From a checkpoint of a small autoregressive pixel model.
Training: 19100 steps, batches of 128.
Rows from block 3, named by matrix and row number. Rows with one number belong to one attention dimension. Each number is 128 + 24 x the weight over the matrix's rms, rounded and kept within 0 to 255. All counts start at 0. Numbers have three digits each.
# v: attention value (model.blocks.3.attn.v.weight, 256x256), inputs 128-255
# proj: attention output (model.blocks.3.attn.proj.weight, 256x256, transposed), outputs 128-255
v.143:082114119072109175115092168107042137160120121154114181123088124172151095153119144179176093119153154150131198114078086101096094139145143142109134118100143120170047175111130148078162129103165122118089137182126157138152126147159110113097072093172124178125103138157145126124132129125116095051095131128159093135151075143148119150122129133048123135113112127126133103181144178128149119125166
proj.143:152167163184142143115131156118081111110120141124109105172153125111096109142131117123146122098126109158149132150144163140146143121203105131160127113089160137123144144128142124151112137115088109156151157168152119075109141108095144082145119126104079090146117151143136158110114124124087153123154118073147132139114153197140090150128163144132130094109146152145137119140101155148150105161162
v.144:119105178154134101144107089110177123110132143136122145104160100154114113197064084104110151106132134160131123119106163160139172140174117188111116149119132122094154142209121137155112140125133129173145100119092095112111133162132130114151175138127094183114155147127145116125143149107135128126140137150145112088091104137137101100138088123106194119111101095126127142127108140155125116122178
proj.144:179115114119129108152101140122174149131147072113141158136088136094127146144167140115128123134103136115155106111184132113172094134142147112127124126099153120141137168134087133127112163166123146118143138126126169156160186133137120122104131134144161108094124133133100138136158136134117136122126151125124129132112122105093151107117173109105140155158178153123144142109132129139109113100045
v.145:140083136113077139156069150095134089150125131086094189126184143099105140113092085093094161138122091171172120163125103163117133092114112149116163149128126155087138133116098126139149126124143140144149125160130156128109096119131109092136131125122107103128133086104132163142098108138138172126117154121093119147146170112165143104117127151129110122162161160123123124107158111126112131125165
proj.145:122118143120128152116179048108162103141113175149144097120122135151127085121151165142119104163161135092145100103128140130111134139130140120110089102155126122137098073114126144133122121099125134102108110163131109088125099114147104118134144138083133148133175126097143106171134111123119110106114122132116159185127130160094093112136176183133149160121146115115119103173158135119132099121210
v.146:161152148139159112090068134115136143100144103062148139091090136136140110126076108117098135124159099171183156106128148110134085150110112109113147193130109135149144078114117156163118122128122131150135153160118107154156132139137116113180077123117123110115119150131126139125101109105084153147148170141174082098097149122163166165130103143133109079097114154154183184127109128109101113133125
proj.146:118134164124146118139126134136130116157160121142138118139133150137085105166159104121118100127085103127117102116121111099129179115188143129125138117135119136113146101141102128115115098130115119115123130123135130163053134159157143150110110109133158129105116097130132124123130115175163124101163128163140091168134132195103114120141107117136138155158124133099121112121073098092106136066150
v.147:162119086148130173046089115155163155136129127118149122094161167152123187120149067097122116144101143158166143118140140141153145111146158081100167108137110150124128151100101161141122125140138144102127145122158138095191090137116103099108114111166114159119075110132131113147110096128130121174170110122099137155127127135119174118127120103133125137131173106153117110157140134147137118151097
proj.147:106107144131130100125134153142133121121126155115138090096102124177133096149144134114139166133093128105106153087091121164126139136154139112119135130145148089111145158094131067153104147118162127140083181108144104173135119146129123169138116123092103097109147144123145138100096083111119145101128124115148158117192092108128106160152124105133142152134127134081178135110145103102138162144136
v.148:129120093065156131189102133124173183127113162129149122145067081164052133126138097093149118176110113190108107124124068091127150126136131173163138163139113164100096108106136119085075065086133113120143126130114102086154081127144137093132138117089110185121131131113145127142125111103117130123108129127148095132130109136083123113122166115140181139153115148057157117121133147149176111138130
proj.148:000100138133193141120121109072141122121161106099108119137126108101116152122107159090109147090111136117160118116107174125115137143159146094104143114102111115103148112144118124132146172141133109095123149135179150130160126165134137118141155107107102078119128128132117129134109088128069126126128105140119163120134123137119145170151128150148133151115139146127118164131177133062154125140095
v.149:106121139123150115087150129128150094129133148139113138111098131146131158099099099128118161130166106125156102151124072134099120146061144107147106159115121087157120125114138146119113098143163141108137117124151095123112117131144165145128174106128103171139093144135123132138135120144136105158116173121095168130135126138124131077145123132147101133142096136136137113096114138140144135101126
proj.149:149112139148055151115132169113126117072143162146073128114112106131137095177172088132127121123170151157114153103134124171142139103198113105140167096177140167113131124108125118138090160123117130125108116164102145123141166149169137116132108129137070113094124120119145128138152144048175156096139086113090126113112166133161084120128108114128127092087135113136156150137153148132114114148138
v.150:075089144166117061142064035138147135135115113103110129117116131072106136136146154135038128111115149129165206168142104105121127153123098138110161145107177129168124125149140123151143127133130136102124115177126124125127128130139078108145113141079126089141071118147150131141152098155140149104075104119142109150144109118156100124159103134104151136091114142156142099164142113097153137117145
proj.150:142119149142083123124131165139170105145125146148144121119141147128150120152135129099150108146148131165131113101151134101190123112114156157142107107128125098120105108165099156174093145123104134070133131120096106130129164102162165128138089138117138152118176121094131167168165134166119101132098149119154103124117180107137115121124152118128116088141137150165083089101139116142114107138117
v.151:108186144117112162093122146151127145089132114102141147197125192124086133145091082106138102137104118147121116170139111108129130136143156126152099134101130108127111117114081085129130151129142123169127123132123129111128109127107144083154158104122104162142074170159151110125111126147137148095125142111128109126119143136155054142150123113135141131153134159168114123147129112108195150124100
proj.151:032103121159124128171118099122118115157174179158138133119118107115161153120133130121106147106148142108140104131079129118142170135108113164113177152139108161128164143099119126131129132123129111113148145153162164139142131089149119140108114147094139091137151124088106120094137137129071103145130113125136129109154118126138154086152090136146159134116121122131121138124150141092151121086107
v.152:095149181128110132143099155139222145117116109104173176145115108097097104094040148151143127117122124104151146107135115164101127159139096145132109157113079134116149102134140126159133124130120121124089092144122118123123155206131150159093130137164113089132173149161126136127115144167114158160126144136117102128119130111148165164137127121150123136144153115152139142109132122138111102121149
proj.152:158103131109153147119152054144125093134137133164102096142110122124115135094132146146120091144101094127141118149135149130131116097108161148101086124092067148161157129135096170122125134147074142133126093125129172121132120106129129110078155176137163176123110136086140092142143127173066106109133110113131075169145128205160167069155135144150145138167124087095106125115071103092157144088143
v.153:255137099120159084097072133197108127165108128122100142098120136114148084122185129112183147153108097124099101174185079080150128141130120138184155110143137118129115103099127123173107073111109124171135112120150080104099180110142132158123153100120176144134084118108137140143138166166094160126129185122134103124098101124120133130122211105088116097099081137068104077108155178123114150108140
proj.153:041112126111161138155087124086140126101141141112117145146131115123110168094094125118120141118124139150095106136075147132109147148152133099134142121132095139088098063092122106134151147149171108064134168165140117100113143135086128129120154083111080091136159129121136140103086100120132104127107158141152124115144136109072121152113123137159111124125138137142137134115175092102125126144135
v.154:109155170080093115085119091155125215120089117130139158133171128116121122112084118114112083126114166119174162154124116103119110099099145143102130108118132142119130118118104171128155158151135131186124167134142163111157081167147102119149128133144110150141152100147106113114137103113118143148140153125116145115132128154182092125135120095160143103152135168093095128152148132104106087150128
proj.154:135133121135155129136133145106142129112113167101141134150113118155165128109110159126156125159124137097108123106143119125106167153123115131145140130149138092158134146078171122172154112117168105090089088163153099091131112076090129140113118121087128131130137125077107139081125165091116119153108128116117173125119151094146131154125135150162105125099130128133122131164158135137119111123150
v.155:082123168144101124118137207084127107138156145179064100179151135176159144095141200094084123144124135128099139137129116145178165083149073112178145170162103123075129148109182148106136135099114126140118111163127046096131094141130173172113103083154124092133125153143116131135156151124145085141066161118119137170102131118133148142145137090057103111136139141089127078067141114152129132104163
proj.155:100134063118122135105149162165149149082100126177157121103137125112093127093129106153115160131155117114132164119120125150144093177113166159122076120100099120178109101196145135124108127158111149111120149098101138114174149149149118134144133172112116166190089111125186141149105147202092122122114118127149104107099124156127152123132174111097147135150105166107077122119124144131136120163217
v.156:083189149149150167179107134100110151079141119128144214120100123101108114155082098127173109164090142130120097107117151153151138106122089172148141118110099111116085142126121134153150095148138127108154121109136109140121104113123181089094120159130106067134085135120141106148121136095103140121084152119121125118118137108114139234142091078146125164116114096148148125114155128119131119112105
proj.156:052105106142144083117170140115082138134105092109157085124140111116116162198155140142106101097176146114194144132107103149112115153140122127106127141127142115148135099170108162162105133165098136180147104105144131133163112136170117113153123172129140174114090145116088095118142145173142210109169131130145141150137131166120134124120074159091185176140122093135087149140118158124144135080108
v.157:150111131110126131136124159145147096114107137168150122156103093091072101149164083184051070095166137137134103174189086104106107178135158091170156160091114137121098135182100069138097123119116131100123148047136135132119128160123158135095111157133163123154118132161116119139125130152141116099168111155104098147116136121149169147109116160175162114104155096115161126143161105145128096134145
proj.157:068118121129189137164096115131091135116132094125162117139116120121160149143107111122132117151076111142106122130112128101144113119091127102112153154109111126115131139152100170154173149148149109130145119148155161171150128095148127161118153121146115126117181145094097120109108115111072138124150131130179156135158140104107144123115091103115124108130139131148138135137134145110104140078046
v.158:137127117124165128116159163144171113149123128123089196165122128148087157082069152110122137151167146113180157181110130099121157142137074131100075145168073098160139081071128148151134144120119117136143158075145105099164105117112161079163098123116115093130143110157125121117117127116141121114148176118116103108106069124113092175155114061138054125098157134175150114116128067103160153149113
proj.158:026080086141135152160187143118122124095141069136145101121090134146130098191186137161156131141142129075099147112110075148141136136114118182128108103118134113165106128130117128118125119143146099129123114113136096154162111111152111159117142178116119158167083147062149124128085120156176130098109144120168124123144179102114110143141112119115127097136105123157098132104100184091134115130138
v.159:164119133166104079077177124128118117111119113102154146065126119175123114165131119140071126155130130120150174119125100145142108106123149140158096112121112136121143105124124142127129110114106119142146144088134120119144117114123124160159144140132143154131108128134129127127131114151140115130126140099113108134135133124145130110119131117138164140111139131126128109118137122126165139125106
proj.159:071105113111177110134079107105118125117119172139088122094112140122173142122171115131134141139059114123101117136106184116106113124106116088072159121146110135116152163105167153145130142135130120129139100127134163141124127139149151101107134138143099118115127134155094104115141134137098110095145097127138130125127111115153155118136135109132144097116147086117132123110140077108121099117115
v.160:166155107113105108078110136105115141135134118120151142111163133151066105088114104129113084125109160083132074148123107119127122152135150133081161121147140136134147168135112161144152100101103128091087129117174112114124103107122176120183076153149134142135097151141114136134137109130117128159176160122103156083092138123121108121124135103166144109154132153161112089128145122144188101130157
proj.160:073097124116119111091160112165125125130148078114111103129122092139124109172137136175156117152107138097082131106126114181123142126176097155130087132167078140113166092136128067107146100120133118131124118129151115110145119135135123095119146142123151121122107131108145134091111098107148167118096130148172152138164118161125151147189149155093140159087105162098134169146110129105184157102190
v.161:153147153082107119133137141099173124172103163114081106091140158153105141150113123167121134127100072097092188128079142063132158164163131121141142138111130150164166089104105074124084159124134116151132132162140083096050119115124162120147131106095133074138120141126119129104085160151155129118132082093131138100180094132149126116123122126064082110057112130123124149100115122120154178111131
proj.161:073092137148137174110125124151097140134152116127141152134117133145137103125114109112119132119156143133131094138122165092179144162124118125142153151106140153142098092160118115089116151106116096150176192146136120125112120137107131139125132154114137141183163105128123178166090124117106087137134139122138135115136111126115136123130132127104151105099122149155109090110147219098137114169110
v.162:201135147135082129161137141086146106114110151132169096180076125098142147174120078133130174147149133162129141095146130090169121153120144138122131132112129151114195147101124168136151125149093106116098089127138122176166102164123076090138133095152109096160151124101134137130145108110148092147179100128134140158140138169114101155131138148076147157165119162157103125123127114103097104140085
proj.162:180135128129136131100125107169122137173127132132123151128143119133119132094137136100121117091146098106114104110135122094110165113129101119134123165125133143114158161130127150082117111121094122142089169125160131168037099112140120125126114156100162125154141124181125132099154122108121096134154125134149153136095071103138137116143160150141141153123157085128125091090063133116133145079134
v.163:158117140127071140097151115124153155117152145130107090090082168108136131140124133124115098156130128148104083137108096059095120116132106119094137128134135100145144127102116143123132089129145135141161134146105125103138161114129108131124143134114173150137149100137117119126152146114112102133137140139118132117140144123092119117150106101121133110158131144155162138106126153116131133100143
proj.163:116173144150121141116086147086165094177106122113081112133190131112121128172154189121142114126132121148128122123125150117161114156175100205163153118128135125120130110116126112122094135140128109109180135146118114122098114113163143159168125135082097103123149066156111134166147101147132119104119122118150106127093131173129124118093121163128130113104131089132113093128175134129132056128124
v.164:132123139114104145146100144146119124129147108099133101158112129118136132187133116111086098114154119125142114090117122115140125153125135142115160126133139159131139157128124097137150119117113144116097138114150084152103154133142126115143120144110117093121136145146148148134139146142088143112166105093127115129132106128133135165113147122162148137115134102118132114127120123148133093131140
proj.164:182132168114110130124143141149082110126140139115174151144145119144112138088123129149126123142112162168137113127155126124176137115160114151162111105121125134100136122134107147123135131096117142114119121142091129135123139137128128145098132082128179165125118149118135139122171134100136155125082143131150126133140111097121108128103092139102114104170123149096134128146106115105134157152117
v.165:107107140092166186140116080151151104162102124164111170150123129034059118139158137092148120140166105131092137126102100175106167216093114121135140128147113142107146113205111144155174114136100125156139138118127115113139134155126157156151101142129116149145099131171100150139178100120131119194161116133114164147058115138159149087161179145135092116116107098123140069149143112156115101128148
proj.165:184182133135130130066163141123140141096133161094128120117161110165161100149086087150173110149094134149118115097133095113124106110116165116122129122128097111127088106118157124152119148123129124126156094164116100139157165139143101160142102139105120160094112135134116076105147134124139162129116136130068177119133197133131092133099088132109138145142132144156101157125154168172091157105163
v.166:126134131139069108209184126103085149143095171150141107089083113147176117099049091144115110163123022155170164065144100089107137089121150182180088097099109121132134130172143115140130129166146097163137144120169153145121135119110147082116152143099085140114108135155138111125125160084128160128131065156171135130093123139135182124129107116109145116206102086133134127096139096116146078120103
proj.166:128068119094117147159106096157148158139151134143100136083138106113128166154164126100081150112142146146170106128134173107085174151159127069130149148163153153130180152111162140095108100115096105138051154136156152111115122137118139141122101140091142104119148146147076127116105129110088127149135110096074154111139097124177156112132142117184157190080160114113118095142109104060138149115096
v.167:172142153122112169110090089146109133075141132160097100125141111163130124114122099114089080168097132139126144117142132145095136160131135181135132138130123135125139152155125137145118108141123129138112113096120121136116102117151097127165112142120106116145083192158134146136109111145101137112140156125130131124112139119134107135139104150123098102083138113139142091146126119144141137120094
proj.167:147146144135099097112150167103107112151135142141158147111183125145105120151181116161180100145107134158165121128116144121198129159179117156152147100116118135113138108164097113156108145148106153128183135160102117144120175123166123144145104127110149111138140097158123140148147126155142157130121131146185113125127118151113134129101090148082145122138140130125113113136165160140133107106106
v.168:173111150129158145111101170120078129100144074112103066141129158128124123098149106105111173149101208082173126146145124131127086083081137121141146165119136176084145144135136150124112092121112122157114113118103144044137122162112126103166119137148149088120135080126140114104160089138144106177162141120121162141093139122109152112104121126160128112069116130118149149139125173108127114126084
proj.168:056137141126161173153077142078139129127175104102143153155132175107143151124110130109104133114124148135104135101132144103143133121144143095116151132140123126079130115134082106101114128150202091099133152129127150185090110153164134174161131092156154159061126113131138159113139132126131114135125134145156107086097127124133141130133121117105109084144133129120140132078131107123137094117093
v.169:103150155160135161120118128083160111075097121152099107110148038154156199117121184140129132147174180133152103129062118142106109147121136219130066184109101131157155130168148137115136141108109123132094153117123130096072113060143131100132159136104097096122157136118125142112139139119105070098148139126113125101125103145132045094124105099131113140135124140158172114107145147127138122130101
proj.169:066138073124123163152165167121133124146145077145165132141115127101115167111176135122161131124162129115169121136160110126177114140124130163140138122093127134148118156151103138148118119161128148143154102140123139134163156104167118132160135101106133150119111122144113109143157161131173163167128119134127124124072145119082132102110129145084114090118132110142085154127184186131163078135105
v.170:201151134121126120085114097088182127130145113068128151160093102113154103072111150166145118156062130105100097155128123166180172114120086175109101123132146112174125148131112094159142128127156122097131116119159145141164128124120106113084088162126147082134149134156142119158139149100116127152118107136150125135156142139134117125128160121154140141094140126110084154142095146143141147136165
proj.170:180133063113118157135146106169117093166096054154119108163173126124103117162154118129138108164154121105164114131146116097164129119133140099139130181117099150200112100131113112111095133139121147175123119101130104114136114111140150153189133121132144157100174134120080155157130133152129139159142124089133053136122124160172154148118111182140117141110116071159119124111120094106131111113166
v.171:060128133123121148111175151114161124103118151093119129209154140116161103058111113101130122161060129155158108154086158178111142135138124082104123115121117111126112136194106123118110139105110130116149141166118118115116099117127161159085155135129163116115196122153140134137155131122136110132125183115125146122114122131131071130130147121157119145146161154112116138138091203156117119130117
proj.171:142180128147171130126101087134157090133133071126137099153150149138105129109102156137127148131103139103150113127150127143130131126140152159115139180085049144126160132114122084114135108175136160133149104113146113109162114094100127133125142117147144137102099092122113125108107142149087135138143121125137069126162105216077175095157152145113166161103104140101120116104139080153169130107136
v.172:173124144115148105100165151123117162082150091141169101131144134112117125101128094165154090167109124126128096115133145151122094067122177111169126130139137130132128121135121106131149114126120132128152083134143107076108120154120101155132121116137097093118106128112138126143151112122144140114103098106092153152142117124107184125111088089129118117165094152100153123111119122134162118152120
proj.172:161151137119118155144121139133117110136128154146091128122111127112147130129163105094103149130121085123137129137090116114094117093108127082117152150109125143149122141092113135176127136094121135128126103119102142167128101125191106151172128111148113142093140154134151118131123096154101143140178065145119114136106106134172115123115057137126136132124146093112146102106130111127123142117143
v.173:124140088120127130133149094155154085135136108096168120139110125175148126087146134118103157108118129155134092119112119162107107123130157154111150113129120143113142100122155147127135130138128131160131163134126147140111099125120114134159154123152112133127130123115144119129099136135103143153145119105100100131148158130108118134137145114114120136077109136111137136110112082130093146128098
proj.173:125107156100088118112147150095088142109156148129131151134135115157135079137148116117125111114157174144156144099183126144136154122184122081108149114171175121095137117145141139088100128096150135147095127152118113127127124157139140161134132124128169160104109117104145120152156151068198135113143122164110149125112094127132099156141102077100104143093136144119165137171140204141112117151109
v.174:134126124142122091057129101148121100096156132141140083160123150111118078094080118094113112127096173120077156151127070095048177165186167144166182122142127103115091155137165105148160177119153133137126086133147148114126166124143139094088122159119117180103096150107118122121134167103080093105121110151171090116124103101113100098129128133134095131136097125099077094105119145105129124142125
proj.174:156195107147111127148150155124149179140117097131139173102163147132112167139134123113113143153175113153115106128115083150138092151089125134133103126135149107114098116138111119119118103112185128078110142100109137124144169124169121159193101096142147136096102112102142144111110121138200174167112152138140134064105189055146101177120065121123067071147133137159116182122097107168114130116137
v.175:159061135145099125143099177146134116123109086102099104148090154176137107115091123071079122114123133101122126110145135175158100103104113122163144150132135135118121141107128124094144136165131135109139095137105160147123085169129128129096148147145121134139092135137149119159114109131131126129139132141100095137119130114130159192112159120111116110125131129109122118130170096135153152129128
proj.175:098118143089173084069128116136139137091141172146152141112158108151110124121144128157131123169107107160151165132090153147115149129119150066109123106141123115125113099154132188137095123120133103152100132131141142142139115145138162090126130114115122154118108101116103114103137155166108133145115109116124153146133145142129139126110121167122165126141136107130105109151126095120120124114151
v.176:123103101161112143075130125141197155103152135075118103143124135114140117154165112118128182160163148131158107112129126155160073094104135138110114134104142122090144137128138111134125139133105144161128171130102191120107113100106078137119142121115111133122128132146140130078106104147128152085068136124115149149138153136146154155138122118126146124101136174120127139119103160078122133143182
proj.176:127139155131153113127126086094052099187135154133116161139125142164161093153110166118124117123074126125136113112119140132104136096109129125110161113127157123103152124105117125127161115078161147145144065152145126164076096112138161129139117109178156148127112097130156124160158112167139117139176105187143122136123080126103140139139073162122123096155121097094118105158143133182133101141081
v.177:162131106105115187102123108177205113144105128150184113177127173112143141199152108129133140104120127149171159147148174165143096130151117133165104079130163155114121146175091114114113140124114139109125118144115146177162121159110108104119112145125112124135151054157124129128109131147130140150122127124127096109186127126129119164111074102125125139116123081145092106106113118133136097145131
proj.177:146122145156164110127116134108113116098150110095135114124137122135121157131130146074133147118128111127162133111132125116111128103110157098094158182113084095112088145109110131129155150151119150162118106113133116149157135128113113157079134109142146169106137155108105126088116153097065140140144139098132139143180123111126124110137103077146158136127128122151137146093078131099128155084063
v.178:126117132148148116127135122151188129206122129135116104112151101088229160169144162132087098117124182102149095125145124136125094123120124131177145105133111164141161137143115117097124102117111110072128098081152120099104125168123121188102119122168140073129143160148096132150125108118114199118124121109118105112135143128145118155128138106109122087143086130130107130126136121088121154131114
proj.178:163100134130112142156157163117087136105132092148129157133104139127115142144140145129163099126152095130140152136120107145119117108143127108141143133146101168121096093153097152120150156114111148153159094120082083154112140146152118107123132145179105180186143134117128180143127162092174154105135139136183115142078113085085169122112123125098131115118129104162119127114091145139141136109094
v.179:131107100107148091086142094120109119123112177132122152171156116126104130068152126138131127164182111146066121147105130181147127123098108106114101116121118132094144143107110133114147081133115119122140131147145142140113129102113107138085133126176163165131112137116128125107148138109125112139152095148105112154110166154169129146145154122124149159133123122121130181139110127110084073130078
proj.179:109107107112075184149124102135139159117137095114125085100161148145102131167086113117130125123106121120119100067151110118124127094122121134118166147123113148108118134111125108079080083136134079177169129140160169136151147137148099130151131163127135088116124102143129055123119115108147093113159143146093150110143092176120129110146120122112123159105125127128118162110120129103181119114135
v.180:097188093130164122122157118136119143161128127160152139139167139181166118119096188152101124129111067145142095155139107185162069110131160136161115124119122153104157130155119153137130160146126104116142111080129071140136115100111114121133142096111114124137140146119128119143124135149107128135124118099141133137146130109154124153153150099126138140090136148126113145139173119099105115131144
proj.180:143128110162134143150157171142116140091110132143151122112132148154140135086139161140147121098167153068135132104124098092115130121056151158111144159158119130162114177098118154164125114130150171138155154113128114098153110126173082158120130153151150142149156103106086091106114162097132155063150141139138086131169103131130115094130105061118137157125111084122148131109115134122116136092112
v.181:130122149105111181152106152159139147171137133164110150132113123145146127116159155110126126179139113171086086128125128118121129130139061106128112126115102138143166109130117133157107131117121109168148135148133108109173112119129128143153144142148129158127130149120125120148144138114131094118132133142103150147119127139113102116129152098113094124123132111109150138149102133131098132107137
proj.181:105099093163170157073118135124160115123125138103113115136146139143101097134148137140145161125115135132113168110084136156156138157131131183156138154070157069177126145108143066118098131134164136145145142132164160130151135153149112148179161134103120105171143057136126092109043085153150132141108133116134106108129123156113130136107116128107131151112107137104154145119168142134132096174154
v.182:078130143134055126116094124127132134115157160123081154162121136143096148102136117118161156104123115153141093094080101139113171104138118117114112123117099127085106145117129128156127134120136124102158135119119140169133155105133161092142112106084166155133125144101132118106143141148103069138113140112156112135135135152096112098133150131117097163121119130097102155139123127126133127118156
proj.182:109085123148103141140153118115116142144127095112149144109104162161144083134094112147096121152132194137144120088155146142150105157117112131129124080136191107104128115141135109088107099141180108137121173125133143113165140143168108157177151141148132111124120106115120110168094090133175132093111145122094139093137120135121085147127121138108094132114131163115144149130152100126120122173123
v.183:076135097105087112092123122132090094121144141172137130111148135130129113107105177143129147073101181133115146116114112136132163134103127126118103136132156143130095117090121082180114148102113148173121147125172116108102152174139133153114116120083132165113144160117133130130099128139136154173178135125133108110090103128156102080153140134116176125143112134132118160106111127107185093137150
proj.183:127131120112135100191102090128139132101124156164116157141079153097162144124117087148136149127101125138106132137140144112140088093122152133114132115149121139125148111122137133110128153133150134071144104095071168125149161084132118123131111125173142152116111144104169171168163174139153083145110109150119079095062151098125155101106126122146095061163129165139120137120086093167103142129166
v.184:136108102092145112112137167140113189175111156095128127109129124083127117120149151099134093119147127115112132109117097114153120123114126159158116129126142143143170116139131146100117142153095136133088116099108119117141118160125120108086101119088124132146120128129154119113097151107120134151137139096142116100120132129126084161138088125105126142169144132118119138162124109103130173124094
proj.184:122101155118157118101149107142120123091126158101137155146150155134111179167133144102128121106157143181146131116122160135113153111119087145152156126140122117118106120146154106135114116116155106074089134137103114097096147126142165113111135120102157136152110108107113154108144151092150131174118146120100177084096161101113123096105083128151146097138150164154085133148114142121151146125109
v.185:097160110162164177093187165130112131108149116151091139138126089166159127111162141102061063130126122122137117120111143115155126069138144103161139129118118149146104128110112144100139171141122124107129092108142169142109139164136139132124120142137125144126059113113125108118152185131100114126142088134115158130090150107128124122116097139122126130125158102082129134132124110114126126111205
proj.185:122120102142080117186141198129126152106099115132138139096134176092084142128102171128100181151120108119177166149131134141119095155102137137161123119157175132084097147173155151147124104148148184136105162119127127131138119117132118124168110102137094107160094149145109153117100129127178160138139134127151136112128079113101138132124150113101114143143105112090117124105161129120183121146116
v.186:153154134108098126115117166064195105126098134156086166172087105142091128135176158092152171149111140128120117113149105115136079087125158153124154117112168124103100140106140155129136123128144123145127150111146108146111138131133104124147153125165132111125125112128132109121113134094134111111106112128139100128105103119149139146121130116120129138122108108100131115122147141115111154123121
proj.186:114132078134147135080134142139119161113118134121155132155130120092133154138111093143132154086138121121113144144079116131112102153094107101117114165075131118146093146141122117131105130147121097129125169162181143122143128148108126132152124159118112129134145179115115115059132116175110113155130161105122142106131133133106141103123110157143129168130169162146090164118136119134110099121127
v.187:168158197115150078119135128126169107130119150144111121141138146057140146186170133142154145147083105130102156137118126140099100121133110112147090138146097096108155061119115153156148119135094126090136109194123172104134146114129142094096129099147112137126104128160105144124119128149078173098099156143138151152126104142139139164101134096088088146153102144100091135103140138139118117102098
proj.187:078120104133131152100128119119133129149147106103100150114151130179106166103127130099065119175139124174121100088112117121119150147108120161118121161125081120130089109149112112121109091141136129078104123129140138144117147161130151160118101141085158159193134082111146109097116146160134110136169170160126125078144151122101139124178112116113124148100142162124080133088125157115143133107121
v.188:118164125080097122177129129133136144154122145167069107145148144131151117123069100155201137133160122143097116123098150149119120163138115133136156153135104122139148108151121118105125154129126125139089110154119147138157117123137144115133114108133127176117142145131109121125151156136098139151105116101131155161162124081126104141107119124123114164154148111133153161109121129120128141134109
proj.188:095101159113123160192145087132137146135162129105133120135086131122097134094087152131084113108131147122136129123141132125121145117142100171148124115086171150136143167107120126091123110138148101170124183164164134135122131120104116144079149149062106110149103124108119086106112138131091104126104149105093144125160106176101112080102140115139130155140116149124138116126108142086141151119108
v.189:104081148123115154175131096172124158116141112087111113129116121120096111141119122137084122196147166136118153200169181159101087157106146128133094136112116129103139156079157135125155073100123123116093167121129135114125123176135159114144108125106135191137109062101127134140093124150129062131121147155159109116125162152150142135152145163147101142093133134100097170109148123139160147130132
proj.189:138146179109120176092109113117114120102139164167121114114144151149134093098163101143113079141153133145096118113159118137143147124140139124080096100146132123131142148120147143120067127144120093091100100136113176124158153182165144128117140161154184144092135120094154085154174156135107123092124132108115113110138164104223068149170139068127091102151153165122167136180064131117061101145156
v.190:153122139111088091139120164111119162135122102174203127105159113133122096140162167150098123147092105132092177127138138162134133139119117118123153147119098113118159114165129103133156117095095107109146156136122122113164134123117131135126147153102097148129120145105125124149136123119146112119119111106111155110106121134116138099114146112135105131163151094122124126124151157148099148114082
proj.190:121108144137159160097124069148144124133124136079089114109168159160147157123130110094105137136096094171136088117116160100124096132124152093106109128120132121104131090112126084107099143105155142137130108112130150137113153167122117174177133097135147160142131093148123118130069068128109128120134120148121110093112112137128122137116109110119125136068125134135114109090115075115140131138138
v.191:161101180106129127105134124120122139126167128050106076125089113082048171118108072124212194168151100142185146156153108091124088138131131148166099216150138085079163080152127135109154116131110133134156137145151082081098146111133079138145116153151134158148184109129105133166149097158104184111089064100163103132136185128133086084108141122118098111137158123128123133153138117149119126136128
proj.191:056169117104092141135123144068130103159133123158150146155112114119111159074205169095096102128172123129138098136120093126105166096135144135119151084150097134191135145093099146176178140128105137117108105134087118145096108150143116134085141104097118096116134132136146087159176144116134088111113149167114128161122097082124126169132131118158124146147130091098143149154139146091116107119127
v.192:138087142081120129166146167096056127119125105093128098123091127143101145107118103142150161166109116145135122130115137137076164139117116139118145074146126121142161157117151085115074157114106120113130140183146122176140077131148103173117112137106123128123091143110129115111131130135144169103138126115086122121143127162114118111111140141112132116111132130180132166107115157106149132120145
proj.192:114137098137123155137129134153130097125171135154112100101140103160109125115171090158152110122116172119103094129131177127149126158167073093120157141143134159117167152150192138076111074069115119116110116117090125126128133173165211102111154135086138102125133116128113140135099117122107104128103144099124149127137102143137074129142094141144088152086135123126111103092118136145149119102127
v.193:146135167150114163223080126082076073102142101107103102112167124143114107150099111148105087114095087090149110133144135115126128106108154140136132110142089134106084112142132159130136107109170106157127106118091089147150187163130079103166138125151129119127079074102138116137137126132154157124141129153134165152141140128113161123152131121108112108106142142148116122141112145134175136119132
proj.193:124139134103128098124173130120117124157112154138126087125125158101134149112126136094142145071130099150123125103102153113124127106129121095091147158134120114145127121152187105126136162151180128117095128167127174089109132111110145167177112185135131134132161090141138105108115166107111133103142155109087107104087162159155103134129173122126083107125117132178132112122123161133079114095106
v.194:156174137118148110131084160117165142109130156124117137112118151118150124100061042117118105135086135135133143160098098099128094121106145142120144131145110121125147144155080098132109135125138136143110136159135122133140080149095164125118097124121150161121130108165137109135130130137105157168144139115111151142139159132130106124138109119116121141102134133127109101119111117107158099121130
proj.194:065080144143120145162146121102096124126165142137118143089156155171117114133118149114169190092084123114128114082124133128144121146157094088099153186136115095117142150110167129114095125167185150117094131167121141171127103086103148118138130168115118098114142145113144142150159171146137099139119111146075088125171121142162147146113126181130097085087084136147152126160149142136183143114129